A small self-supervised image encoder, trained from scratch.
Model: 48-pixel images, arch densenet, norm batchnorm, activation gelu, depths [10, 10, 10].
Rows from block 23, named by matrix and row number. Rows with one number belong to one channel. Each number is 50 + 12 x the weight over its row's rms, rounded and kept within 0 to 99. All counts start at 0. After the name is the row's rms in percent of the matrix's.
# conv1: bottleneck pointwise conv (model.blocks.25.conv1.weight, 64x176x1x1), inputs 59-117
# conv2: growth 3x3 conv (model.blocks.25.conv2.weight, 16x64x3x3, transposed), outputs 6-11, a 3x3 kernel for each
conv1.0 103:54 39 68 61 53 31 59 55 46 73 69 50 38 62 51 67 40 60 39 35 45 37 43 51 51 53 47 58 42 57 29 41 61 49 30 47 37 71 44 46 48 30 54 56 48 55 91 45 39 47 44 13 40 67 51 45 52 45 61
conv1.1 109:49 58 53 45 56 53 59 34 65 36 29 56 52 51 42 48 54 29 48 64 47 54 55 58 51 51 56 50 57 45 47 59 23 56 58 53 58 36 34 48 61 59 38 44 55 49 20 41 62 66 77 45 63 80 58 59 43 61 50
conv1.2 098:70 56 47 52 45 36 38 83 30 54 55 45 69 50 38 29 46 56 39 36 55 40 35 57 59 59 35 57 27 41 37 41 46 46 33 53 43 43 61 45 59 61 61 44 43 48 33 47 52 49 42 44 48 45 71 38 43 54 31
conv1.3 104:50 36 49 66 61 59 50 35 58 46 46 51 56 57 48 51 45 62 60 58 43 41 51 50 56 56 54 51 38 57 45 43 56 52 52 46 48 37 52 55 55 56 53 52 51 44 54 53 52 45 50 65 58 68 49 38 39 66 47
conv1.4 108:60 68 75 40 52 53 42 60 47 44 35 53 78 51 54 27 36 65 49 55 56 51 47 75 38 60 31 50 43 46 50 69 40 52 41 22 40 73 55 43 35 56 50 28 40 55 51 49 46 52 38 45 47 27 42 60 56 40 52
conv1.5 101:50 59 62 59 47 61 28 57 47 46 54 59 75 54 50 45 51 92 38 49 28 61 38 52 47 29 42 54 35 68 58 51 55 40 47 44 42 25 46 48 33 43 44 25 54 39 51 67 62 60 38 92 45 45 51 30 46 59 41
conv1.6 101:45 59 35 44 37 58 73 43 52 57 43 46 42 53 51 56 43 47 45 53 46 45 54 58 55 64 46 40 43 38 58 50 42 42 62 31 47 49 41 53 36 55 58 46 62 65 30 52 57 64 68 37 62 46 44 46 59 50 43
conv1.7 099:60 62 62 28 49 41 63 46 48 70 38 35 44 46 46 49 56 66 48 70 41 72 39 58 48 59 44 41 26 44 62 53 33 53 56 65 49 65 29 29 36 54 44 54 50 63 23 47 49 45 43 63 43 55 65 50 60 39 18
conv1.8 104:54 37 26 54 45 58 60 48 58 49 51 52 34 36 33 31 49 41 48 39 59 57 73 64 54 55 59 78 62 60 54 47 44 56 46 53 51 48 42 44 53 64 52 29 59 50 34 45 36 66 61 49 46 26 39 43 70 54 29
conv1.9 105:54 57 57 63 65 64 51 36 50 55 60 48 51 50 44 59 46 62 49 53 53 40 44 54 46 52 58 59 58 51 55 42 54 52 47 70 48 48 49 52 50 54 32 36 58 43 61 51 52 38 55 57 47 52 54 54 48 59 49
conv1.10 099:51 41 56 59 29 56 45 65 59 28 32 46 52 51 46 84 28 59 56 52 38 54 48 56 37 43 44 58 43 49 68 48 45 56 57 51 54 42 41 50 50 53 37 53 53 39 52 36 59 45 50 53 43 48 49 78 49 58 87
conv1.11 097:56 46 63 28 36 57 64 55 66 62 49 64 51 58 39 56 42 36 61 50 31 45 62 61 52 42 37 48 47 40 54 52 35 53 63 38 59 62 50 32 38 44 59 54 50 35 54 49 56 56 54 57 50 30 51 56 53 45 40
conv1.12 107:40 37 46 43 58 44 46 65 74 41 52 51 44 33 59 71 56 47 58 55 63 36 38 41 53 45 41 45 35 55 54 63 35 57 71 47 72 57 41 62 57 11 57 44 55 51 49 45 40 45 37 57 65 53 54 33 51 51 60
conv1.13 103:66 49 37 50 33 54 60 45 48 48 48 63 31 66 49 35 48 79 64 46 68 40 32 36 32 55 40 36 25 51 61 59 38 43 56 47 48 59 50 42 60 58 45 39 48 45 53 48 37 58 47 72 47 46 46 52 56 55 53
conv1.14 094:33 37 38 51 28 43 46 61 50 70 57 34 61 52 38 43 42 48 33 63 58 60 55 45 51 66 74 36 62 66 33 66 67 66 63 53 39 58 27 59 43 42 40 47 53 53 53 50 43 24 53 52 47 64 56 64 56 62 43
conv1.15 098:50 51 77 77 49 50 45 49 43 58 31 54 79 37 47 74 60 54 45 49 74 53 57 57 46 63 58 48 44 40 45 45 45 42 32 42 45 67 62 41 65 47 47 28 51 51 38 41 30 47 43 64 23 38 59 47 54 56 49
conv1.16 100:26 58 42 49 48 55 57 48 75 36 74 53 51 76 53 54 51 44 60 47 55 51 63 43 54 50 53 49 34 53 54 58 30 53 60 34 43 47 49 55 63 60 71 59 42 41 65 60 47 31 28 37 50 45 55 61 48 41 46
conv1.17 095:56 31 36 44 53 42 37 53 50 52 43 30 57 68 99 39 36 59 54 65 67 60 39 36 50 65 22 67 47 43 55 22 60 50 56 45 68 62 39 55 37 50 68 42 64 35 39 29 59 44 48 58 52 49 42 49 32 46 49
conv1.18 103:63 64 62 42 57 61 45 29 54 69 35 27 50 35 53 75 51 50 60 46 52 62 48 66 55 72 45 62 41 29 49 44 74 44 76 49 42 86 47 52 14 30 47 39 51 64 46 49 57 65 45 44 44 53 56 37 51 63 48
conv1.19 102:45 51 57 53 64 56 52 53 54 44 64 49 73 59 62 28 52 14 64 48 41 62 53 63 46 63 61 63 48 48 41 48 49 54 46 76 60 50 47 69 50 54 34 40 47 31 58 50 49 30 66 33 52 51 63 46 46 57 51
conv1.20 101:49 45 55 47 61 35 58 65 49 41 70 55 45 47 36 49 38 45 38 50 44 49 51 48 53 26 51 38 73 59 51 56 45 57 48 54 49 57 50 41 69 68 50 43 54 46 58 44 41 61 50 33 61 56 50 36 43 48 34
conv1.21 098:39 46 51 44 34 47 58 31 64 57 56 42 40 57 41 53 38 56 68 59 39 55 61 43 52 53 42 46 62 50 50 55 47 60 64 54 50 62 46 53 50 45 47 62 70 34 48 45 55 29 42 64 38 60 47 44 52 54 55
conv1.22 103:67 75 67 49 76 52 42 46 49 40 42 60 47 38 62 35 40 42 42 58 38 54 47 70 43 25 32 51 81 41 50 43 39 44 50 45 47 33 49 58 61 46 43 48 44 41 50 55 46 55 49 57 45 70 47 50 50 55 39
conv1.23 099:49 76 64 53 29 62 41 47 42 58 46 73 59 39 46 59 67 32 56 53 49 48 60 58 48 40 44 43 60 27 57 76 70 41 53 50 43 49 36 36 41 38 42 46 60 59 37 46 48 42 61 46 51 66 51 45 46 45 67
conv1.24 098:50 59 51 50 70 63 40 38 50 47 33 57 63 34 52 63 52 56 54 45 60 51 60 37 54 59 60 46 48 38 48 56 57 59 46 52 39 48 55 53 52 45 43 52 45 66 49 48 55 56 60 45 21 29 64 47 35 64 39
conv1.25 104:56 57 56 50 66 46 49 26 45 65 55 46 44 52 55 50 62 72 64 60 46 52 50 56 49 47 38 40 61 57 52 53 57 44 35 43 32 53 59 54 53 37 43 36 46 62 39 46 37 22 68 31 57 58 54 47 52 45 43
conv1.26 099:48 48 38 45 37 45 48 67 68 49 77 42 43 49 49 45 55 70 69 43 37 59 42 58 44 55 48 71 54 14 62 56 32 55 78 49 45 66 43 56 42 64 41 64 31 42 56 44 65 59 43 46 59 57 65 56 46 52 39
conv1.27 097:44 41 48 65 59 44 62 31 58 60 57 48 45 53 34 47 39 41 62 57 50 50 59 68 65 53 42 50 45 51 56 49 53 56 66 58 60 68 42 43 53 51 52 63 58 45 42 48 57 16 61 55 62 41 56 50 40 50 52
conv1.28 094:47 34 47 60 27 51 64 57 38 70 56 76 44 59 38 65 43 47 47 48 34 46 58 52 55 39 42 39 55 70 58 55 67 55 45 57 50 48 66 36 63 58 48 60 43 52 53 32 45 38 48 44 68 48 56 51 27 29 47
conv1.29 096:49 56 56 42 31 47 67 70 33 39 49 38 68 48 45 57 73 72 52 55 66 29 64 59 43 50 63 60 54 61 48 42 50 54 40 58 35 36 48 51 38 37 35 48 62 40 67 69 38 42 52 45 57 66 62 33 57 36 55
conv1.30 104:40 51 31 47 58 43 61 49 72 47 55 43 31 61 28 60 48 49 75 53 50 64 68 45 52 42 33 50 33 55 58 59 46 54 50 70 46 48 47 66 67 54 58 55 49 51 62 63 51 54 40 62 75 53 54 46 48 48 51
conv1.31 097:31 40 43 75 52 42 55 41 65 40 32 59 58 40 28 49 52 43 58 36 37 57 59 44 72 43 50 44 60 44 34 73 49 42 48 34 50 40 48 53 56 48 36 55 51 46 36 32 53 54 49 41 43 48 63 74 59 68 75
conv1.32 095:45 72 52 51 37 64 67 54 45 48 42 52 63 47 48 56 34 64 51 44 58 55 39 40 50 60 51 58 27 46 46 49 55 45 50 58 55 70 49 58 64 40 52 49 37 40 22 39 38 46 56 52 51 38 56 45 64 47 66
conv1.33 103:59 42 53 66 45 33 55 65 57 49 44 49 61 55 70 65 54 55 57 58 49 50 25 64 30 33 63 50 36 42 66 41 58 54 72 35 60 49 48 62 52 64 66 47 48 48 60 44 46 22 41 34 42 49 31 40 48 47 56
conv1.34 102:53 36 50 56 37 41 49 55 32 40 70 51 47 45 48 45 60 68 51 50 55 50 44 52 45 49 51 59 43 62 54 51 61 41 39 51 51 46 52 43 50 48 51 32 44 50 41 48 40 54 22 42 43 45 51 57 45 54 60
conv1.35 095:43 68 47 48 57 51 37 44 40 55 35 59 43 51 55 34 41 41 43 37 43 44 51 54 48 34 33 38 29 61 58 47 61 46 45 50 57 44 54 42 58 46 49 41 39 48 41 44 54 56 42 67 53 41 47 57 46 53 24
conv1.36 097:52 45 52 68 32 63 49 51 50 49 60 47 54 42 42 45 32 44 53 61 42 49 57 47 45 58 70 65 66 59 52 39 39 57 49 52 55 51 53 60 58 38 30 44 58 40 61 48 45 33 47 51 52 52 49 53 47 56 44
conv1.37 097:38 48 52 59 67 56 39 43 59 36 50 58 43 73 43 56 29 50 42 52 38 63 38 67 65 61 69 56 50 53 38 57 61 59 46 46 50 41 46 48 37 53 65 59 56 41 33 61 57 34 55 53 50 51 44 72 71 43 67
conv1.38 093:66 52 41 45 38 53 49 39 47 51 40 43 54 44 69 68 65 55 68 71 56 42 56 53 42 32 49 42 37 29 53 38 57 53 56 56 33 60 61 38 64 63 45 47 49 63 66 28 48 55 45 50 71 47 29 31 36 40 54
conv1.39 109:43 47 49 60 52 66 38 46 45 64 51 46 34 49 44 48 48 68 46 53 43 45 57 45 30 42 38 43 58 65 58 50 22 49 43 47 67 51 48 46 63 64 55 79 54 43 38 42 40 69 77 40 49 71 45 34 48 46 46
conv1.40 106:43 46 36 57 10 43 49 48 65 52 35 63 89 60 44 82 61 49 53 65 45 47 59 30 39 42 62 43 58 55 59 61 48 54 51 37 59 59 48 48 44 57 42 55 54 55 47 49 50 65 55 43 74 44 54 57 44 39 63
conv1.41 099:63 41 50 30 49 48 44 62 46 36 50 76 56 75 66 53 45 69 53 37 39 37 54 39 36 61 68 58 55 54 47 63 61 64 55 38 68 45 38 46 31 53 41 44 56 40 53 17 57 63 54 42 58 59 73 54 36 40 45
conv1.42 098:41 62 42 45 41 43 36 60 68 51 35 63 99 47 45 55 54 65 50 47 47 60 56 48 60 69 48 36 46 11 35 48 47 52 53 37 36 58 47 53 42 39 43 39 52 50 48 44 58 75 69 60 45 42 42 59 55 50 51
conv1.43 103:44 71 42 44 34 67 53 36 42 47 50 65 41 56 51 58 31 56 38 55 62 55 51 52 56 61 28 42 24 55 58 54 58 57 74 58 47 47 51 31 49 55 66 31 54 61 25 43 40 46 43 53 48 28 49 44 37 56 36
conv1.44 097:45 68 61 35 72 56 56 35 62 55 60 56 29 45 49 44 41 52 53 52 41 52 56 45 54 36 40 12 74 44 50 58 67 60 47 29 53 28 46 32 56 54 60 49 47 40 47 51 76 54 50 57 36 40 48 73 32 41 55
conv1.45 099:49 42 38 51 35 64 68 43 64 45 46 43 26 33 59 48 40 46 47 58 39 49 37 74 47 47 37 75 55 52 52 71 48 45 52 44 43 49 47 47 51 40 58 49 41 35 63 39 36 58 70 58 42 65 43 49 47 47 39
conv1.46 091:35 54 45 39 59 44 49 51 60 44 69 51 26 57 35 53 45 33 51 62 62 43 30 52 58 65 59 43 50 34 54 51 55 47 53 37 56 67 50 43 63 49 41 48 43 58 65 62 51 40 44 32 42 58 39 65 36 48 60
conv1.47 095:47 58 37 63 27 51 42 59 53 46 33 45 76 31 45 46 38 44 49 57 55 48 45 29 54 63 61 53 50 37 47 44 47 50 53 42 50 41 58 43 45 56 68 50 49 33 49 54 34 54 36 43 42 45 40 44 44 60 39
conv1.48 093:37 43 56 54 47 66 38 51 44 66 49 53 37 43 61 61 44 39 47 24 40 52 32 41 40 37 44 59 45 30 52 64 44 53 31 51 44 49 23 41 65 49 34 51 71 44 43 51 48 44 45 51 76 43 72 55 67 84 32
conv1.49 099:36 60 69 48 41 69 25 49 47 43 50 45 57 37 41 44 61 54 42 46 37 43 79 42 45 62 62 42 56 52 32 51 51 42 47 48 48 37 51 41 52 49 49 39 36 46 57 63 67 52 49 61 61 36 45 45 35 64 53
conv1.50 099:53 37 66 58 51 62 37 33 49 44 53 52 67 52 53 39 58 61 40 53 49 59 50 55 32 62 41 35 65 50 43 64 54 49 49 42 47 44 55 44 56 62 54 56 58 46 55 46 46 39 79 52 29 52 55 78 45 41 81
conv1.51 102:54 38 45 41 64 81 41 68 58 49 50 50 62 47 53 51 75 41 35 54 37 23 37 38 44 40 46 64 64 60 41 54 79 53 43 40 24 50 47 47 30 73 36 61 52 72 64 45 40 71 51 31 38 45 56 65 39 45 62
conv1.52 098:48 44 45 70 48 37 58 78 50 81 23 55 76 56 43 46 40 48 89 59 42 44 48 56 47 60 53 74 35 67 40 52 63 49 62 26 43 47 49 55 47 65 48 65 51 56 29 38 62 45 51 38 49 41 35 52 79 57 51
conv1.53 101:78 27 51 50 34 49 41 42 39 39 50 69 49 64 66 52 59 63 48 56 53 26 34 58 47 44 48 48 41 60 53 46 46 26 77 45 45 50 35 55 54 39 61 72 41 48 63 38 39 61 59 48 86 34 26 57 46 34 71
conv1.54 105:58 47 67 53 89 74 50 40 56 78 46 34 48 49 55 50 45 53 45 46 55 64 39 65 63 60 55 61 33 44 56 55 50 49 56 30 57 47 45 42 42 76 49 46 48 24 31 52 44 35 59 58 33 48 53 37 42 58 27
conv1.55 104:46 55 55 60 46 54 41 45 67 46 59 62 59 47 46 57 63 57 55 55 39 31 43 58 27 41 65 44 51 58 57 55 43 53 45 44 41 45 40 41 47 45 23 61 35 55 56 40 50 41 54 39 53 54 49 36 41 47 56
conv1.56 098:56 48 53 51 69 29 60 39 63 40 45 59 47 64 37 41 58 63 45 41 41 44 42 50 54 39 47 58 33 62 64 59 55 57 55 60 49 53 47 41 38 67 62 56 64 46 55 54 45 64 46 47 32 32 45 51 67 42 68
conv1.57 093:39 49 44 41 54 45 50 57 58 54 53 50 44 23 54 79 74 62 50 36 53 53 58 34 43 52 33 65 57 47 51 45 35 47 56 51 50 52 58 37 60 58 54 58 53 70 35 29 41 69 45 52 51 56 58 34 41 41 54
conv1.58 100:47 50 45 31 32 64 44 52 61 48 67 40 62 44 59 55 73 18 39 60 33 57 67 36 56 56 41 38 66 32 31 62 52 67 55 39 36 38 38 55 53 64 34 35 55 51 37 57 58 37 68 30 50 65 54 52 48 35 60
conv2.0 087:51 58 50 53 68 50 41 58 44 35 42 39 42 47 49 35 43 44 52 51 47 37 33 41 48 37 52 49 43 48 44 43 41 62 58 54 49 29 49 15 29 24 50 35 47 56 50 52 43 54 45 56 47 53
conv2.1 094:40 56 39 43 53 38 36 35 30 42 45 43 39 52 45 37 50 46 44 43 44 40 32 42 54 46 52 53 58 45 23 17 21 49 35 53 53 56 51 50 37 38 51 38 50 45 59 46 47 49 46 55 58 56
conv2.2 101:59 36 48 58 48 47 49 53 46 46 58 61 53 49 41 58 49 46 37 34 43 62 62 64 57 64 61 49 53 52 58 62 60 48 61 52 43 34 40 34 16 33 56 43 56 48 53 49 47 46 39 42 46 45
conv2.3 083:32 43 43 17 34 39 62 71 58 54 43 36 57 61 57 37 41 50 49 47 60 51 40 46 42 41 41 44 45 58 36 39 53 39 41 44 43 60 52 54 55 71 43 44 54 41 57 51 43 39 44 41 42 51
conv2.4 100:42 43 39 36 44 33 55 62 61 48 45 51 50 53 45 50 60 61 48 47 47 44 51 48 53 52 54 60 55 58 55 42 53 47 44 42 52 58 52 71 90 75 52 48 52 49 54 50 52 53 53 50 48 44
conv2.5 096:25 32 30 31 17 23 61 56 61 55 55 47 42 46 42 31 39 56 45 42 50 55 57 50 51 39 53 46 47 44 50 47 46 50 48 54 37 37 31 46 59 51 55 76 56 44 44 46 47 38 47 39 35 43
conv2.6 116:25 22 20 41 39 41 83 90 78 51 51 51 36 40 53 53 49 45 63 49 57 50 50 55 46 45 48 47 23 43 59 48 58 51 46 54 46 42 42 63 70 61 43 35 43 40 42 39 51 47 51 49 44 49
conv2.7 100:46 55 44 48 42 50 50 45 45 54 51 47 54 57 45 66 52 42 81 80 74 26 54 25 31 29 38 39 52 43 49 62 49 53 57 53 46 52 48 42 44 43 48 52 49 58 69 58 81 64 77 56 60 54
conv2.8 078:60 41 55 50 41 34 40 33 31 53 36 55 23 46 54 43 68 60 65 75 61 56 68 64 34 48 39 65 72 66 65 71 69 45 47 61 53 47 42 45 31 35 63 43 50 54 47 55 51 35 43 55 31 63
conv2.9 088:60 53 50 47 40 32 35 53 74 54 41 43 44 52 66 55 67 49 58 54 34 39 54 48 48 54 51 58 54 37 56 45 33 47 52 40 54 50 34 76 61 40 60 45 28 54 53 37 58 54 42 58 51 41
conv2.10 091:36 60 40 49 54 60 57 61 61 48 55 39 41 63 61 32 47 57 41 22 40 28 14 25 37 41 33 47 45 46 42 49 45 47 39 47 47 35 50 43 10 36 55 46 47 42 41 44 42 35 39 51 42 54
conv2.11 108:56 82 51 38 42 38 49 46 52 35 52 75 57 55 44 66 64 28 45 63 49 44 54 39 54 55 51 43 60 45 72 83 73 49 60 48 46 56 50 52 46 48 54 52 52 42 59 45 56 58 53 42 50 36
conv2.12 089:36 35 43 50 39 43 52 59 43 30 42 67 66 52 35 78 55 30 42 53 47 34 42 35 48 58 46 49 41 49 37 43 40 42 46 45 36 22 34 29 48 24 38 43 39 59 43 58 55 44 57 50 55 50
conv2.13 095:79 99 81 43 50 45 26 32 30 44 48 53 38 61 82 37 37 51 47 55 50 40 44 38 49 49 47 58 58 55 44 33 40 42 27 42 53 58 53 36 34 36 55 43 49 39 41 39 32 25 34 53 41 54
conv2.14 109:43 37 51 38 33 42 37 45 30 26 57 66 37 39 36 74 58 30 61 83 67 43 53 37 28 17 27 42 38 42 49 43 41 53 43 52 44 41 45 47 43 45 47 49 47 72 58 65 63 47 67 46 35 45
conv2.15 083:71 82 69 49 49 53 54 47 48 47 49 59 59 57 49 56 51 54 39 66 43 78 79 67 39 53 44 50 52 49 54 41 51 48 52 57 64 45 61 57 29 54 56 47 59 43 33 44 57 68 57 63 66 66
conv2.16 093:48 62 51 45 42 52 54 63 59 53 53 51 54 54 53 55 49 46 45 39 48 52 50 53 51 65 46 62 42 57 43 38 47 45 36 46 41 30 43 46 46 49 31 40 32 44 45 42 44 44 46 56 48 51
conv2.17 110:55 46 52 45 34 43 53 35 51 23 43 73 39 48 64 61 51 35 63 63 64 49 41 54 50 60 57 45 47 44 80 64 82 71 98 69 54 49 52 49 44 48 52 39 53 36 73 38 81 86 84 65 83 70
conv2.18 097:62 73 67 44 40 46 22 28 32 48 56 41 39 56 52 38 51 58 41 41 45 39 33 39 51 46 51 43 54 41 75 92 80 73 81 71 48 43 49 39 39 43 58 47 60 51 55 53 43 42 47 45 44 44
conv2.19 088:39 57 44 73 56 51 66 70 54 55 44 30 56 56 41 53 61 57 56 57 55 52 53 53 45 51 45 52 52 52 53 48 53 54 54 52 51 73 51 69 51 66 41 45 35 56 56 51 52 52 52 48 44 41
conv2.20 109:38 48 32 36 37 33 48 17 60 48 58 51 36 45 47 54 51 46 46 40 49 54 52 55 58 46 55 44 40 40 47 38 47 50 48 48 37 56 34 43 70 46 43 75 44 37 33 36 44 42 43 59 54 57
conv2.21 112:60 53 67 36 46 37 32 45 30 22 48 73 33 36 58 55 57 55 56 56 54 49 45 50 39 35 43 43 55 45 47 34 44 46 32 46 53 61 54 48 58 49 42 45 45 53 59 55 45 41 45 38 31 38
conv2.22 091:57 49 66 54 53 56 45 41 49 56 45 21 62 45 29 37 44 51 47 58 46 52 58 57 45 32 43 48 56 45 60 60 58 45 45 43 38 56 35 27 23 27 41 19 45 52 54 48 52 57 50 45 48 49
conv2.23 102:53 54 54 44 30 44 28 43 30 70 58 37 83 62 15 79 59 44 54 72 60 43 66 38 38 41 37 70 81 69 33 59 34 32 33 37 58 54 54 50 39 49 50 41 45 58 50 57 50 53 51 35 43 39
conv2.24 086:47 50 37 57 42 53 71 48 66 57 47 43 49 46 52 40 44 37 42 38 43 44 50 47 60 54 56 41 35 40 51 53 57 44 54 43 46 54 49 33 22 36 37 52 42 39 39 37 43 33 49 50 39 55
conv2.25 092:22 30 32 34 47 40 59 81 69 47 52 38 31 44 49 36 46 49 52 37 52 51 39 54 53 48 49 57 55 56 41 44 41 48 42 37 45 61 51 76 77 76 63 59 64 50 60 50 62 65 59 57 43 56
conv2.26 101:53 50 52 60 54 55 53 38 50 44 58 61 39 51 59 37 49 50 61 67 60 44 54 47 46 43 43 35 49 37 74 75 75 81 82 78 50 39 47 48 55 48 54 48 55 48 57 50 40 24 43 39 17 41
conv2.27 099:63 66 58 56 59 51 47 73 53 44 39 49 48 48 54 45 51 52 50 50 45 49 37 48 46 50 49 43 22 41 44 29 47 64 41 64 54 47 49 49 54 47 56 41 57 48 24 47 52 39 47 41 32 39
conv2.28 114:49 54 49 55 54 60 58 45 61 44 52 67 50 46 39 44 38 40 34 38 38 55 63 59 50 62 51 45 37 45 09 00 09 24 16 28 48 39 49 58 49 54 44 47 41 43 41 44 43 56 41 61 63 63
conv2.29 084:38 35 42 37 53 32 50 54 49 37 42 42 37 45 56 34 45 46 46 78 42 44 45 49 44 44 48 51 49 50 61 54 66 45 45 50 43 35 38 41 32 31 58 51 58 48 50 48 64 58 60 53 47 53
conv2.30 097:36 39 44 55 47 60 59 47 56 52 43 51 53 55 57 56 36 51 49 36 48 65 58 63 54 78 55 58 61 63 65 65 57 50 69 47 49 51 49 50 48 45 54 64 60 65 70 65 41 43 42 44 39 42
conv2.31 100:46 64 51 45 53 49 49 41 51 43 46 56 69 60 34 48 36 27 38 49 38 51 61 45 46 65 48 57 66 59 47 51 43 51 57 50 52 59 56 54 33 53 60 53 56 79 57 71 33 26 33 36 29 35
conv2.32 107:20 20 18 42 38 38 79 86 84 56 52 42 31 48 52 39 52 55 55 46 57 53 50 54 55 54 49 47 50 50 55 64 64 44 48 44 40 38 38 53 58 55 50 44 52 42 49 44 57 64 61 43 53 47
conv2.33 081:61 71 55 56 55 51 40 33 37 34 43 40 42 51 32 42 36 37 65 72 62 40 37 46 36 27 37 41 41 42 40 38 49 41 32 51 57 40 51 52 52 48 41 28 43 45 34 40 52 37 55 48 50 46
conv2.34 150:36 14 38 56 49 58 52 46 55 61 46 45 55 43 44 48 52 56 59 56 61 56 49 51 54 49 55 47 53 44 50 43 46 53 51 47 49 76 47 57 86 59 48 77 49 49 51 48 55 49 50 51 53 49
conv2.35 120:59 40 61 52 52 47 48 37 39 66 51 39 66 42 26 47 50 54 42 43 41 54 46 50 56 57 53 51 67 52 34 43 30 41 46 37 35 52 41 41 27 42 48 43 51 47 57 44 36 66 31 35 51 38
conv2.36 091:59 37 34 81 50 54 75 34 46 28 40 67 35 58 51 56 58 40 62 66 56 58 69 52 41 59 48 51 64 69 50 41 57 25 38 55 40 62 55 62 66 74 56 71 74 34 51 51 43 50 57 42 55 75
conv2.37 089:51 53 49 37 36 37 35 52 31 33 61 61 32 49 58 46 68 53 54 52 55 54 38 54 50 46 54 51 56 52 53 69 52 54 63 58 52 50 52 39 18 39 52 49 53 69 58 67 54 40 54 51 54 52
conv2.38 090:44 57 40 40 41 41 52 47 52 38 49 67 80 59 50 68 60 47 46 53 51 56 58 56 51 47 49 53 55 53 43 42 45 50 55 53 38 32 37 57 53 50 44 52 44 29 63 37 89 99 88 85 99 77
conv2.39 088:66 69 64 44 54 37 38 34 31 33 41 53 70 72 63 26 47 64 47 37 48 42 29 50 57 51 65 48 42 47 37 31 40 46 34 50 30 46 31 57 66 54 50 38 48 51 61 54 42 46 43 51 45 52
conv2.40 107:70 86 72 51 58 55 35 35 34 45 46 55 30 51 52 39 38 32 41 47 46 42 48 44 48 46 50 47 51 46 51 57 52 45 53 50 26 11 28 22 01 20 50 55 45 44 42 42 49 50 48 49 47 52
conv2.41 101:54 59 54 45 38 47 42 34 42 34 48 67 57 47 37 70 55 39 69 82 64 37 54 34 30 32 40 52 54 52 34 44 34 46 37 48 54 47 55 61 54 57 51 43 50 70 71 70 63 43 62 36 27 37
conv2.42 080:46 55 51 47 45 48 57 59 60 51 42 46 36 48 57 46 50 64 48 48 54 54 58 60 55 45 52 40 44 43 69 75 70 62 84 60 41 43 47 66 21 62 47 34 36 45 42 37 47 46 45 41 36 40
conv2.43 099:47 60 47 36 58 37 34 39 35 68 45 30 55 47 45 42 55 55 37 29 42 44 43 48 57 50 52 40 47 42 29 35 28 44 50 37 54 68 53 37 68 50 44 68 50 39 56 41 32 57 35 41 62 42
conv2.44 091:50 45 39 61 50 56 60 43 58 43 39 42 48 49 43 27 51 56 26 14 33 72 58 77 66 72 62 60 61 61 56 51 52 68 73 69 43 50 51 32 40 36 44 57 48 42 68 44 61 71 57 58 82 63
conv2.45 094:61 38 64 68 41 73 54 42 45 63 54 51 67 55 40 71 45 32 68 63 71 52 79 48 56 58 52 61 57 60 28 36 24 43 48 38 48 40 43 24 32 23 45 28 48 54 73 52 69 66 65 63 81 62
conv2.46 108:31 20 24 57 60 54 53 69 58 63 51 33 56 46 46 41 46 68 49 41 44 53 42 50 47 37 50 45 49 45 57 61 59 56 63 56 53 76 52 66 82 64 28 54 32 50 52 48 47 66 53 34 59 42
conv2.47 100:50 54 68 52 35 68 64 34 72 24 55 60 46 50 45 65 42 34 55 56 52 74 69 73 54 72 51 59 56 54 67 56 57 49 63 35 53 48 54 63 35 68 61 59 62 22 38 18 60 59 52 77 81 61
conv2.48 130:56 58 54 54 52 55 46 41 49 30 43 63 50 48 44 68 54 35 77 91 77 40 74 38 30 38 30 46 54 47 33 41 34 42 40 48 50 45 51 49 42 46 48 48 48 62 62 65 64 48 64 48 35 45
conv2.49 102:44 68 49 44 52 48 41 45 51 56 47 43 46 47 67 40 50 65 31 25 38 70 69 81 63 69 58 47 50 48 73 67 73 58 66 55 54 53 54 50 69 53 49 54 52 44 52 40 33 55 34 55 64 52
conv2.50 104:37 30 36 55 46 65 66 69 68 49 48 53 45 49 62 39 47 52 53 44 49 52 51 47 49 50 53 53 54 53 47 52 50 45 48 41 48 93 48 69 90 67 32 78 35 54 56 55 57 64 54 57 61 55
conv2.51 122:66 74 65 53 75 57 35 40 33 62 51 47 55 52 54 37 50 57 47 49 47 42 37 39 48 44 50 52 51 50 45 38 46 52 44 51 47 99 53 57 79 61 45 77 46 51 60 49 43 59 42 44 58 48
conv2.52 105:33 47 43 47 45 47 60 62 55 22 47 83 54 53 46 88 51 26 54 72 57 43 61 40 39 44 42 56 56 58 49 57 48 52 55 48 50 54 49 55 46 59 52 61 54 52 53 54 63 52 68 60 57 60
conv2.53 098:51 48 49 60 54 63 56 35 54 20 47 60 43 52 51 51 40 24 29 28 36 37 26 37 65 47 59 47 61 42 66 67 66 65 88 65 54 41 55 32 24 30 47 38 48 28 52 25 57 78 59 65 81 63
conv2.54 094:48 57 52 48 57 54 45 50 50 83 59 32 38 47 75 19 49 83 56 50 54 51 42 50 49 49 50 36 33 39 52 57 54 54 61 50 57 60 57 48 49 52 56 34 52 39 52 39 49 64 53 45 57 49
conv2.55 104:58 68 64 59 66 65 33 41 32 84 58 25 78 54 29 50 49 64 54 56 53 52 46 49 45 48 41 59 68 58 56 50 48 50 38 46 68 73 66 66 84 69 62 71 62 70 53 70 50 36 48 38 31 32
conv2.56 106:48 69 49 40 46 40 48 39 43 36 44 58 46 49 35 66 60 34 61 90 64 21 43 19 28 30 28 61 72 64 65 73 62 58 59 50 35 27 35 35 23 37 45 35 48 59 59 59 72 57 73 52 54 52
conv2.57 107:51 58 49 48 56 48 50 43 47 56 46 49 56 53 43 42 54 50 40 42 43 78 73 83 56 65 58 55 63 58 66 48 67 50 57 54 45 61 47 50 58 53 40 53 38 43 49 35 45 61 43 47 50 47
conv2.58 127:43 37 35 43 41 41 48 57 49 38 47 45 40 48 43 47 50 46 50 50 51 56 55 53 48 60 50 58 55 58 63 64 60 55 54 51 43 32 43 33 00 30 41 30 40 52 49 52 55 53 62 58 64 60